config = dict(
    image_size=16,
    width=256,
    norm_position='pre',
    parallel_block=False,
    inner_norm=False,
    residual_init='scaled_by_depth',
    optimizer='soap',
    max_precond_dim=1024,
    one_sided=True,
    adamw_lr_other_params=0.0025,
    epochs=14.0,
    lr_schedule='cosine',
    final_lr_fraction=0,
    warmup_steps=130,
    adamw_weight_decay_other_params=0.05,
)
Rows from block 2 of a small autoregressive pixel model, named by matrix and row number. Rows with one number belong to one neuron. Each number is 200 + 40 x the weight over its row's rms, rounded and kept within 0 to 999. All counts start at 0.
Before each neuron's rows are labels from the 100 images, of 14976, where the neuron reaches its largest size: "strongest on" is what is common among them. Only what is clearly more common there than usual is listed. The data: photos of plants and fungi (iNaturalist).
# gate: MLP gate (model.blocks.2.mlp.gate.weight, 512x256), inputs 172-255
# fc1: MLP up (model.blocks.2.mlp.fc1.weight, 512x256), inputs 172-255
# fc2: MLP down (model.blocks.2.mlp.fc2.weight, 256x512, transposed), outputs 172-255

strongest on: order Asterales; family: Asteraceae
gate.262,218,202,233,210,221,190,204,160,157,243,201,234,172,260,149,137,210,226,219,236,236,176,188,266,124,215,262,193,204,201,210,234,261,204,125,186,276,159,265,269,247,209,233,200,187,171,167,152,244,257,204,148,196,227,182,198,174,193,192,265,236,218,204,217,80,201,141,173,141,187,259,199,161,137,266,269,255,149,293,186,169,174,197,167
fc1.262,171,171,142,184,161,217,256,217,187,231,204,249,215,138,174,210,169,217,153,200,164,217,190,145,241,271,200,170,171,231,234,163,154,184,244,182,112,284,210,185,122,112,182,217,218,227,167,200,222,210,241,212,170,196,169,181,245,240,177,211,170,178,275,231,215,156,275,224,211,185,180,158,246,225,162,166,164,211,151,197,191,201,212,269
fc2.262,216,270,195,167,166,137,240,153,131,177,240,131,247,131,179,174,189,194,165,253,119,183,213,213,218,190,253,123,209,189,196,206,181,176,153,215,142,202,249,247,183,215,175,224,258,107,197,272,197,213,261,209,287,129,221,217,218,188,207,185,149,191,152,225,280,241,240,217,197,252,260,174,192,177,186,224,206,169,211,296,90,135,173,167

strongest on: order Asterales; family: Asteraceae
gate.144,151,180,221,231,226,160,126,154,133,232,150,241,183,234,187,239,257,272,191,266,154,118,250,264,167,157,226,194,191,165,234,213,257,207,160,168,229,161,260,218,163,160,182,183,121,269,190,172,260,242,251,165,208,169,167,201,238,214,174,175,238,206,243,200,223,220,245,225,192,240,119,255,265,170,256,287,180,179,124,195,236,176,225,226
fc1.144,197,163,269,271,234,175,192,217,184,185,212,244,181,256,287,224,258,178,205,227,236,216,215,303,220,184,206,208,222,255,214,205,172,161,179,152,240,233,122,140,248,192,225,159,158,241,273,184,269,176,203,261,267,200,251,272,140,204,157,222,219,198,241,200,221,203,224,245,142,194,160,187,252,247,206,217,224,158,241,257,166,230,247,160
fc2.144,266,209,218,147,201,190,220,167,145,215,188,180,178,166,148,183,192,240,164,281,115,214,157,231,225,232,194,141,237,214,182,185,215,260,223,228,151,139,233,202,165,208,183,205,222,121,236,261,206,133,203,197,182,268,151,173,226,193,216,180,153,236,159,240,225,194,195,178,190,248,216,166,157,203,166,209,237,205,215,199,164,218,99,167

strongest on: class Liliopsida
gate.474,270,151,255,131,189,201,241,133,263,199,214,214,250,201,162,201,212,242,219,213,183,257,198,239,164,237,134,180,176,123,157,120,234,168,261,243,219,156,287,345,163,168,153,215,138,213,225,210,185,206,200,236,163,179,275,202,251,128,221,187,252,271,182,153,177,156,233,185,198,198,183,213,263,202,258,198,187,226,250,213,191,300,172,174
fc1.474,271,198,219,156,203,161,152,174,254,225,169,198,256,195,181,170,238,238,211,284,202,194,191,131,167,191,164,254,181,150,203,128,254,170,292,222,311,186,203,232,115,123,155,208,296,240,205,188,175,189,220,216,267,240,236,196,255,178,168,262,246,239,182,161,143,261,259,194,242,147,208,215,267,183,199,169,149,181,206,251,233,259,189,199
fc2.474,166,230,234,173,194,160,218,161,249,217,229,207,183,185,241,249,194,228,172,181,111,275,169,233,178,191,198,171,177,94,207,190,123,254,201,173,240,162,173,172,209,230,131,268,251,178,234,221,213,212,186,223,267,190,210,257,222,177,165,220,204,144,249,183,260,256,231,177,224,170,262,195,173,203,197,250,127,251,117,175,189,248,190,152

strongest on: order Lamiales
gate.210,162,215,94,150,202,208,247,169,210,206,232,280,253,205,201,217,256,161,184,137,174,180,170,221,238,214,241,214,184,175,154,217,176,194,191,195,268,203,219,199,231,265,161,208,199,168,166,229,205,88,238,228,152,197,192,148,184,245,207,299,187,187,206,272,110,196,202,252,203,172,150,206,216,247,257,261,245,216,190,185,216,210,208,187
fc1.210,257,214,217,220,203,201,237,178,232,187,135,206,178,253,128,175,182,293,260,269,208,214,290,174,164,168,205,228,161,216,252,191,188,168,221,204,131,270,167,184,265,175,213,177,197,197,177,198,278,174,234,165,169,168,254,174,208,221,208,183,261,195,135,211,211,259,92,191,217,188,217,176,209,265,107,194,231,182,200,204,111,141,190,204
fc2.210,212,247,226,95,201,135,201,144,142,165,69,202,214,207,176,194,226,187,222,220,154,164,180,197,206,183,270,174,217,255,240,199,247,243,191,264,173,175,182,219,280,163,149,220,169,289,196,208,204,229,187,220,237,162,161,224,224,188,201,170,247,228,187,159,225,175,242,244,260,237,221,188,247,202,279,195,175,185,162,207,206,154,251,239

strongest on: class Liliopsida
gate.72,235,218,153,78,181,230,188,211,184,196,283,214,254,260,206,169,184,204,159,165,185,163,173,155,244,207,194,223,149,185,192,183,188,170,167,151,156,253,241,219,133,190,280,184,223,176,90,197,223,162,187,151,199,226,212,131,191,217,180,236,213,234,174,146,251,141,199,252,239,233,224,252,196,215,208,230,172,187,212,142,163,118,262,204
fc1.72,242,191,184,54,199,201,193,191,204,258,271,197,218,272,201,194,236,220,169,176,145,170,162,207,189,153,171,162,148,195,187,144,206,166,184,170,159,200,231,184,132,167,309,172,177,149,145,185,262,199,181,158,216,209,204,167,223,198,145,245,225,248,214,174,222,118,188,231,236,151,213,202,157,242,161,238,179,186,229,150,145,117,248,214
fc2.72,219,266,186,127,174,223,179,126,180,166,231,234,243,219,139,212,210,205,220,283,240,191,134,173,183,138,223,177,190,112,208,184,233,249,218,191,189,271,253,148,148,249,203,251,177,205,256,217,241,207,244,140,211,227,225,162,201,188,170,204,194,307,234,157,225,187,273,246,130,201,203,176,187,243,140,180,243,224,182,203,242,167,237,175

strongest on: order Caryophyllales; order Asparagales
gate.120,106,253,209,150,227,195,160,253,232,169,199,191,200,182,166,218,273,233,191,259,179,171,216,74,226,196,171,213,196,267,174,129,198,189,129,209,183,197,254,263,235,178,128,180,223,244,186,172,184,213,199,200,219,193,224,159,130,235,214,183,168,108,261,201,240,196,293,139,145,217,177,170,209,175,175,245,227,214,165,121,215,180,175,247
fc1.120,210,133,164,252,163,200,237,183,224,212,211,253,227,105,200,188,238,199,195,182,249,214,155,217,199,232,234,120,122,188,139,236,214,215,136,178,233,203,133,201,266,233,224,210,156,227,251,266,236,294,146,195,173,249,172,149,163,202,230,240,246,181,237,193,122,228,210,209,185,202,209,196,208,232,135,203,171,158,312,294,158,160,198,196
fc2.120,197,184,256,239,153,169,167,167,158,114,228,186,228,285,177,183,154,157,123,224,187,175,173,255,289,229,187,255,229,148,249,176,192,238,157,161,191,214,168,189,186,193,203,166,246,183,168,209,207,188,258,177,247,222,213,257,239,216,132,183,215,227,149,169,199,200,258,273,227,187,199,185,241,187,239,250,224,189,233,148,174,233,176,175

strongest on: order Caryophyllales; family: Cactaceae; order: Asparagales
gate.222,216,185,84,149,217,209,251,200,224,122,197,162,178,186,259,138,209,266,193,175,174,176,229,101,250,204,265,160,271,207,237,167,189,177,291,201,266,205,278,203,160,243,159,287,163,233,179,152,181,223,167,204,216,168,229,236,198,196,153,224,194,248,246,131,194,206,269,186,209,224,162,265,156,244,206,196,260,232,213,195,238,184,295,222
fc1.222,107,188,237,246,148,223,162,156,150,220,198,228,189,180,169,141,195,153,192,216,232,147,247,224,136,135,149,252,210,194,260,197,195,198,142,182,150,188,224,143,191,229,219,186,217,182,217,170,164,215,215,237,227,247,184,185,225,224,146,188,224,210,166,240,208,190,175,171,200,232,226,210,155,199,199,195,184,216,233,148,130,215,190,166
fc2.222,154,163,203,143,201,212,204,189,197,216,223,236,223,219,186,198,223,289,126,255,178,136,241,230,262,236,298,174,179,198,170,280,132,167,185,224,201,201,236,204,154,219,203,203,143,170,156,192,239,206,191,200,155,182,174,211,161,184,219,172,129,182,171,174,236,219,204,209,208,147,229,161,242,158,139,178,204,211,231,133,270,187,153,200

strongest on: order Asterales; family: Asteraceae
gate.293,188,174,170,237,233,233,112,269,268,238,255,215,184,203,182,227,251,188,240,195,208,229,212,168,148,258,218,239,211,161,251,191,220,191,191,187,231,182,302,199,246,185,177,247,172,221,123,241,210,183,210,170,181,188,210,236,155,185,179,200,207,188,157,209,237,243,130,211,236,155,220,165,180,159,185,244,221,332,193,180,166,259,200,237
fc1.293,198,213,217,248,260,185,162,188,186,237,237,209,252,205,215,268,259,178,188,242,261,128,236,239,162,198,209,212,260,139,239,172,213,185,192,210,267,221,200,236,224,150,164,215,141,170,122,155,252,253,217,254,187,130,180,268,161,242,162,180,189,144,153,186,235,249,166,183,169,207,189,258,223,215,219,173,187,229,118,247,202,157,239,208
fc2.293,219,209,139,161,207,209,164,109,112,181,219,189,194,189,205,173,167,230,216,214,142,202,115,203,219,150,147,155,130,146,270,179,229,197,240,176,265,183,201,196,190,187,187,128,218,224,245,174,156,249,205,219,153,165,195,260,111,137,200,211,219,250,210,223,222,231,253,191,235,207,191,236,145,192,238,208,235,186,200,164,160,227,112,163

strongest on: class: Liliopsida; order Asparagales; family: Asparagaceae
gate.328,156,279,162,171,155,212,169,219,116,190,221,184,126,230,225,162,239,179,214,243,170,195,183,171,196,263,187,170,147,218,177,160,184,176,211,306,211,213,222,180,210,189,174,203,239,161,210,136,95,227,160,139,167,237,264,174,273,201,212,140,233,186,133,192,245,186,213,154,202,205,225,257,228,209,246,225,250,230,222,196,143,257,258,161
fc1.328,127,264,195,245,207,204,117,153,185,227,191,171,175,199,246,195,242,240,245,192,164,210,132,152,247,201,119,267,130,248,244,190,221,189,240,261,223,271,246,172,234,262,164,187,248,194,177,99,207,190,201,173,187,214,208,273,237,230,204,188,206,205,186,228,296,253,169,195,190,158,174,248,207,231,186,248,230,188,179,183,205,158,214,161
fc2.328,251,185,144,150,177,150,230,165,185,172,177,146,135,206,179,216,222,211,232,229,245,139,236,218,206,186,218,159,239,147,176,167,298,177,129,260,100,130,254,187,216,170,218,240,198,186,165,260,175,224,184,171,265,175,178,174,209,218,215,221,195,199,196,165,188,170,190,204,256,222,172,193,202,222,194,226,164,201,200,256,192,182,179,282

strongest on: class Liliopsida; order Asparagales
gate.350,220,206,196,46,255,233,162,246,159,123,189,183,197,192,205,264,181,185,207,203,253,178,166,185,195,198,277,231,178,193,164,207,206,165,203,229,182,154,169,213,219,166,133,182,160,228,133,156,173,225,127,221,208,201,181,180,185,236,181,226,182,54,165,257,237,197,272,151,187,166,195,197,233,148,221,166,212,202,217,223,184,125,198,239
fc1.350,233,82,224,195,241,225,187,223,229,188,197,165,132,244,144,149,196,201,204,186,183,159,146,243,204,171,184,196,294,149,242,218,256,158,207,232,212,112,162,202,189,123,197,220,184,250,222,275,173,182,212,213,149,244,205,152,174,113,251,158,207,327,197,157,199,226,171,209,193,177,249,166,168,187,215,296,188,292,269,168,207,206,174,183
fc2.350,199,227,269,260,201,167,245,192,292,213,234,257,203,169,234,117,150,184,224,236,154,278,266,197,206,187,279,176,184,184,237,198,211,236,127,196,221,161,241,164,196,152,130,155,158,217,191,285,193,210,199,171,150,200,187,102,194,136,189,193,208,160,213,218,269,191,208,158,167,181,91,213,245,208,164,165,176,206,171,204,214,223,185,139

strongest on: order Asterales; family: Asteraceae
gate.352,234,142,189,252,240,177,214,129,180,234,145,245,169,179,158,187,153,280,192,139,195,139,201,236,230,179,223,168,195,168,176,191,170,222,204,203,195,225,184,219,238,131,207,237,149,211,156,194,205,163,202,232,163,154,240,196,203,128,215,265,194,200,214,190,163,205,237,200,234,224,204,179,171,180,178,232,208,208,209,192,162,211,134,214
fc1.352,198,243,120,177,190,241,232,237,190,180,146,160,172,202,180,228,286,188,203,171,171,227,196,246,198,166,192,174,184,211,180,247,192,158,231,199,245,219,203,271,229,150,167,243,219,233,187,178,187,167,183,212,217,209,218,219,184,89,223,94,171,235,260,182,246,173,319,184,162,206,198,157,265,257,244,216,130,241,244,207,171,159,168,179
fc2.352,214,180,222,240,208,198,235,172,176,223,179,223,131,172,164,227,141,208,207,151,158,139,174,226,202,228,150,215,241,159,202,205,216,233,157,200,238,200,141,205,192,166,173,213,177,228,198,224,284,248,230,143,232,120,223,231,230,209,205,197,171,163,161,247,195,225,174,169,230,155,206,169,197,206,220,169,278,136,177,260,209,242,259,177

strongest on: order Asterales; family: Asteraceae
gate.119,188,222,196,304,245,282,174,163,146,212,226,173,264,226,296,258,239,171,200,211,168,200,221,300,158,283,201,312,168,129,212,162,215,182,139,186,249,260,330,224,231,196,160,152,192,169,222,165,192,165,197,266,175,264,214,182,161,236,216,242,165,217,235,235,219,162,215,187,242,180,150,207,307,170,222,204,201,221,173,183,173,205,202,203
fc1.119,185,185,196,211,234,161,224,196,179,227,106,192,208,172,139,254,247,258,197,215,177,176,145,260,142,135,244,215,160,200,174,245,245,203,233,161,210,210,220,254,150,208,189,208,192,165,190,240,151,166,225,162,199,178,186,209,262,147,236,288,189,205,170,193,170,151,154,114,237,202,261,247,190,237,225,226,180,207,126,217,226,212,181,189
fc2.119,172,184,244,192,155,205,150,238,279,160,240,129,208,263,278,162,178,174,215,79,223,156,196,158,220,145,189,116,214,218,247,178,170,92,242,218,189,209,161,163,142,201,205,213,259,242,156,196,223,196,234,190,216,165,217,190,175,230,213,198,216,214,174,184,243,244,224,217,136,227,203,162,233,195,181,203,211,258,165,190,183,184,202,214

strongest on: order Lamiales
gate.410,176,244,167,172,190,177,262,167,241,197,73,179,173,165,93,261,207,172,235,222,181,224,132,158,238,174,202,260,218,215,179,178,213,178,203,258,206,259,192,163,140,161,277,143,165,223,206,273,183,146,172,160,220,105,233,169,182,146,219,205,240,147,217,215,189,115,211,276,172,174,242,150,172,233,172,207,166,174,255,155,157,253,215,210
fc1.410,239,216,228,284,158,198,150,203,160,183,306,203,181,205,214,255,202,199,217,176,150,220,197,174,182,147,182,196,184,219,271,188,166,152,156,221,248,149,263,191,182,269,206,184,278,205,166,189,241,250,203,288,176,230,172,187,266,221,126,189,89,243,173,181,197,222,183,175,192,206,186,239,205,231,177,183,225,184,159,211,192,179,177,231
fc2.410,224,201,177,179,242,140,229,242,171,175,177,177,232,219,248,254,210,197,181,309,239,169,244,171,236,135,164,229,227,158,232,255,225,281,209,148,211,231,119,281,171,137,178,197,235,193,153,146,195,167,204,210,133,241,222,262,189,192,218,204,270,191,163,218,189,189,169,210,185,177,192,152,215,249,150,239,155,189,269,203,137,184,187,222

strongest on: class Liliopsida
gate.162,140,195,204,180,233,242,160,285,143,190,238,152,210,180,214,199,218,189,145,213,208,214,193,164,197,201,209,223,150,267,194,180,167,255,251,229,228,196,183,232,213,120,185,210,168,146,207,216,165,211,135,202,241,236,161,193,199,285,164,214,178,194,260,230,243,181,201,169,225,215,276,179,248,193,195,146,304,227,263,146,218,146,179,288
fc1.162,132,155,196,173,185,299,170,200,169,172,272,187,181,217,200,226,175,214,211,258,210,201,198,146,185,202,208,191,211,221,149,203,156,200,206,248,238,203,175,140,209,200,216,225,259,244,143,176,189,186,152,162,215,238,257,131,196,238,187,213,192,153,244,211,205,158,239,114,211,180,194,255,204,216,265,193,201,150,282,165,199,182,245,140
fc2.162,215,127,179,179,208,222,152,167,222,181,189,169,199,203,238,151,159,195,282,177,178,121,209,314,143,205,190,207,165,172,273,113,160,220,222,177,160,130,193,228,179,216,229,247,172,148,196,146,164,255,175,203,194,224,180,251,197,180,190,189,218,158,213,152,187,230,178,249,226,217,331,241,203,294,194,255,219,219,199,180,180,211,154,230

strongest on: order Asterales; family: Asteraceae
gate.167,224,107,210,208,222,252,198,218,191,250,191,184,131,167,269,238,188,251,160,293,150,167,206,238,91,187,201,196,172,203,242,262,194,216,174,174,181,284,249,157,240,219,196,132,215,157,190,143,192,166,157,131,222,150,129,206,116,215,86,203,160,182,242,306,179,182,187,202,181,228,160,209,163,220,226,165,167,159,182,155,227,181,254,194
fc1.167,189,219,207,145,201,271,141,204,200,216,201,215,190,201,235,192,178,265,191,211,184,205,264,217,198,205,245,209,151,92,155,279,219,272,148,182,189,189,221,214,178,193,215,132,228,256,232,157,257,239,293,212,232,200,216,224,157,202,194,139,265,223,196,316,151,212,205,193,234,225,216,218,240,198,131,246,126,264,180,149,246,193,186,210
fc2.167,241,219,207,301,196,181,260,204,234,184,202,171,233,207,223,139,189,174,271,212,188,209,235,129,188,201,135,217,205,230,307,159,253,194,221,251,212,220,176,186,228,172,157,266,212,254,227,256,162,168,170,170,159,217,192,153,256,218,181,245,145,186,227,162,268,180,213,262,192,241,286,164,197,243,242,179,220,170,225,252,213,195,248,236

strongest on: family: Asteraceae
gate.383,271,260,203,167,205,166,178,189,217,272,260,197,132,210,275,254,253,232,114,240,203,180,136,183,190,166,199,190,126,190,169,198,179,206,251,168,246,164,203,185,208,202,190,203,256,211,238,164,261,204,124,245,229,223,192,214,165,132,269,255,216,208,258,196,209,293,285,144,167,223,136,272,243,191,242,250,204,278,182,214,177,171,222,153
fc1.383,143,274,235,175,181,197,262,201,238,172,238,193,191,101,202,218,133,138,293,259,223,200,212,194,184,243,213,188,228,220,183,253,222,212,182,212,80,259,268,209,185,249,188,136,245,148,186,237,211,204,170,198,166,211,223,211,195,269,202,285,168,181,147,215,181,239,239,166,221,266,212,232,131,301,180,156,204,208,140,249,233,240,218,195
fc2.383,231,199,207,231,169,253,144,230,217,194,207,213,147,277,253,159,256,233,174,201,173,184,173,143,215,195,177,174,205,164,246,250,160,243,185,194,153,164,168,149,156,170,263,252,162,218,176,231,182,151,219,254,293,221,184,181,267,152,186,124,172,207,170,164,263,186,188,230,261,173,154,192,190,137,149,174,182,192,285,196,176,139,254,179

strongest on: class Liliopsida
gate.57,215,207,219,137,141,129,205,168,164,180,175,211,290,199,243,244,287,187,169,292,205,223,203,124,278,226,126,154,157,287,276,187,141,217,244,182,151,246,219,232,181,209,237,271,299,186,172,204,221,225,224,257,228,274,235,278,160,248,188,237,163,196,154,154,175,222,217,234,233,149,248,194,214,198,148,202,189,263,181,196,194,242,171,193
fc1.57,301,192,240,129,189,136,280,230,157,238,235,200,196,252,253,234,233,265,213,152,225,156,284,154,235,188,143,212,203,209,177,227,220,132,185,241,220,214,215,234,191,164,199,211,188,216,204,171,171,167,169,185,213,182,265,295,157,184,172,236,213,230,163,187,149,198,200,174,235,137,219,188,229,226,121,183,273,149,153,169,229,252,180,155
fc2.57,220,201,200,203,223,201,231,151,239,197,300,167,250,151,161,213,181,218,210,314,225,229,159,172,173,152,182,268,191,182,159,145,232,164,225,237,178,298,144,158,190,270,251,237,249,227,245,209,231,246,223,173,232,178,215,221,210,193,148,253,183,290,240,165,213,138,219,273,205,178,246,199,163,157,219,169,178,193,232,176,170,161,223,195

strongest on: order Asterales; family: Asteraceae
gate.470,199,173,188,144,147,194,211,221,220,204,187,238,205,180,201,112,154,210,214,129,192,236,159,201,154,228,163,220,196,199,214,182,223,185,117,144,222,177,176,291,138,131,99,182,236,227,95,222,187,281,259,151,158,217,236,176,172,127,255,168,161,160,218,247,208,203,150,250,208,260,232,197,150,134,144,165,201,322,228,148,183,189,200,178
fc1.470,202,208,288,166,187,148,226,142,216,216,168,251,136,289,213,189,167,237,216,165,182,171,213,230,193,155,166,181,192,214,179,185,140,184,198,226,115,154,211,256,238,193,144,130,249,155,153,228,201,250,218,220,217,237,156,241,111,97,181,216,242,218,194,189,134,211,219,257,209,243,193,229,136,213,199,227,171,249,209,199,208,233,144,206
fc2.470,185,103,201,246,223,259,170,184,203,159,171,150,162,130,202,192,257,152,223,216,243,294,182,208,144,235,198,228,167,175,192,186,190,195,259,212,246,197,218,230,149,230,294,266,203,196,163,192,235,175,191,227,218,250,211,198,248,194,299,176,228,193,192,222,175,202,213,232,161,198,201,157,159,231,188,172,210,228,256,233,143,189,180,256