{
  "arch": "transformer_decoder",
  "model": "autoregressive pixel model",
  "dataset": "photos of plants and fungi (iNaturalist)",
  "train_examples": 90422,
  "image_size": 16,
  "horizontal_flip": false,
  "levels_per_channel": 6,
  "vocab_size": 217,
  "width": 256,
  "layers": 8,
  "norm": "layernorm",
  "norm_position": "pre",
  "activation": "reglu",
  "mlp_ratio": 2,
  "head_dim": 32,
  "fused_qkv": false,
  "bias": "all",
  "qk_norm": false,
  "parallel_block": false,
  "inner_norm": false,
  "positions": "rope",
  "tie_embeddings": false,
  "init": "trunc_normal_002",
  "residual_init": "scaled_by_depth",
  "optimizer": "soap",
  "beta2": 0.99,
  "lr": 0.0015,
  "beta1": 0.9,
  "shampoo_beta": 0.95,
  "eps": 1e-08,
  "precondition_frequency": 32,
  "max_precond_dim": 1024,
  "one_sided": true,
  "adamw_lr_other_params": 0.0025,
  "grad_clip": 0.5,
  "steps": 6600,
  "batch_size": 192,
  "epochs": 14.0,
  "lr_schedule": "cosine",
  "final_lr_fraction": 0,
  "warmup_steps": 130,
  "weight_decay": 0.2,
  "adamw_weight_decay_other_params": 0.05
}
Rows from block 3 of a small autoregressive pixel model, named by matrix and row number. Rows with one number belong to one neuron. Each number is 500 + 40 x the weight over its row's rms, rounded and kept within 0 to 999. All counts start at 0. Numbers have three digits each.
Before each neuron's rows are labels from the 100 images, of 14976, where the neuron reaches its largest size: "strongest on" is what is common among them. Only what is clearly more common there than usual is listed. The data: photos of plants and fungi (iNaturalist). In brackets: how many of the 100.
# gate: MLP gate (model.blocks.3.mlp.gate.weight, 512x256), inputs 208-255
# fc1: MLP up (model.blocks.3.mlp.fc1.weight, 512x256), inputs 208-255
# fc2: MLP down (model.blocks.3.mlp.fc2.weight, 256x512, transposed), outputs 208-255

strongest on: order Caryophyllales (29); family: Cactaceae (27)
gate.414:463554443475521514485509415453531498511546499480515498474516481493449585445534493524557501419513489550576531589492538528539530562457472498544538
fc1.414:522510519437430460449538477445530563484472458494483520574456522467477544511487459448464515510435512454491469428513522552535449530448527453504545
fc2.414:500521480542507498464523491547408429485523512451441455574517516451456508514380499485502553475493500491500522512472435494544505573523518498473573

strongest on: order Caryophyllales (32); family: Cactaceae (30)
gate.82:511504426488472527510463512496538475528450440561484483533487540498481517517490534575502517443431514516531472532480482525479540488517491458565483
fc1.82:499401470489521487575446555504491507554522496469563473472453421493492524544480508506468466539507522482491523516443552531523532444535472485504517
fc2.82:515468517531526477427549537488505495450443471549481584475533537518455467531532552462569484546479392444495503545498455537529497432585524477438543

strongest on: order Asterales (38); family: Asteraceae (38)
gate.232:558472473533500457467482471518501398570508490467458496548532486430543519473494544493446507451493445554420562440540521554462490549524489463467530
fc1.232:450523450545512474575543503556538494503507481458583528508545575430475534538537447546532513454491485539543444460458499507508497581516549462458492
fc2.232:483488613493489513498529495559536410459517468557571544509473489476424520440519420541469571502498511501457523471522484545563525405542538541497503

strongest on: class Liliopsida (27); order Caryophyllales (25)
gate.333:505547541457424562438483563478486471483536489453476455554461480504500472492456462502507517456470542492463543554518510536385484505507512486510499
fc1.333:503476556423451542444482495460541493484497462496500497572418511466475519478439546617515467506476522479437537512526541538519516492544470531527606
fc2.333:551535510567526481512527461536459511484590529498514498512527434527477510494448466386499464542420476568505559509565497529465495439513558476501470

strongest on: class Liliopsida (25)
gate.130:595478475488481469534436510468543515502525500513485460574545554488491502470486480402594419456461455571479480474534546505551516555375440522600517
fc1.130:519555462473500480518515456463482489456520549463467479510423433453466519493495637510493401445503489516499549533424480477395512445502477496515477
fc2.130:452501491487510503495556421478496507444501483454547496453529492531473508504549488474523541507549484445447572505463490503498516487503539552473437

strongest on: order Asterales (31); family: Asteraceae (31)
gate.163:515477500478531533507489446458481562468488437475475547544441503468494543466458506540460490531583526537532496431478576541426556486473521511482527
fc1.163:520545498536531449488509436395521533542523445499532530429452570485439502502441536504470523488516503502464527444476499521533554475421501572514515
fc2.163:468517495450492542522463483498449486460436542457515410560501483511487430482540451514588506523595538521495500448449517451471435469488486525491476

strongest on: order Caryophyllales (28); family: Cactaceae (26)
gate.32:508525531571561531570521465561479513529529491458461485520433459533519487468472499499437516453507544498572502449537517522528486441523505508556428
fc1.32:492476491512440491477483506475494511541550532452487468498550484531470452494470433435507453508538447499469427542462562469500548521529415510440443
fc2.32:484481451410510469494476488517557499527484496564557528524519463506602469618562484497475439548487433452494512518479489456536457453537506506517519

strongest on: order Caryophyllales (48); family: Cactaceae (45); text has "cactus" (26)
gate.100:558476504476505489556439488547469543458448481529539515519450508498547458516556492428496558496519502469498499549459506520538487553489514603487495
fc1.100:494495496470489501504463464557445497566502487446492543498500477488414443484572491493532548489504470494492497564471631528494509467464483472512521
fc2.100:504426507496495533509461547410469499560527507469548495477493516529519416462473494512563506451526535453469487467471457504504514489491491518586535

strongest on: class Liliopsida (27); order Caryophyllales (25)
gate.330:522507583485542499444540473466539509455519460496505478489545513535484476488467526490492485519478499627487486497487522503587539531505484515515546
fc1.330:542473483533451535554487480506484423552504530520545465489499484525451534517554544447460490508450549467623539485518579513489522498553507437500439
fc2.330:432515478451521486496504544484551455503504504550536598522501504484461469479521542535512506512574511543465451619479491493497495495494424513540459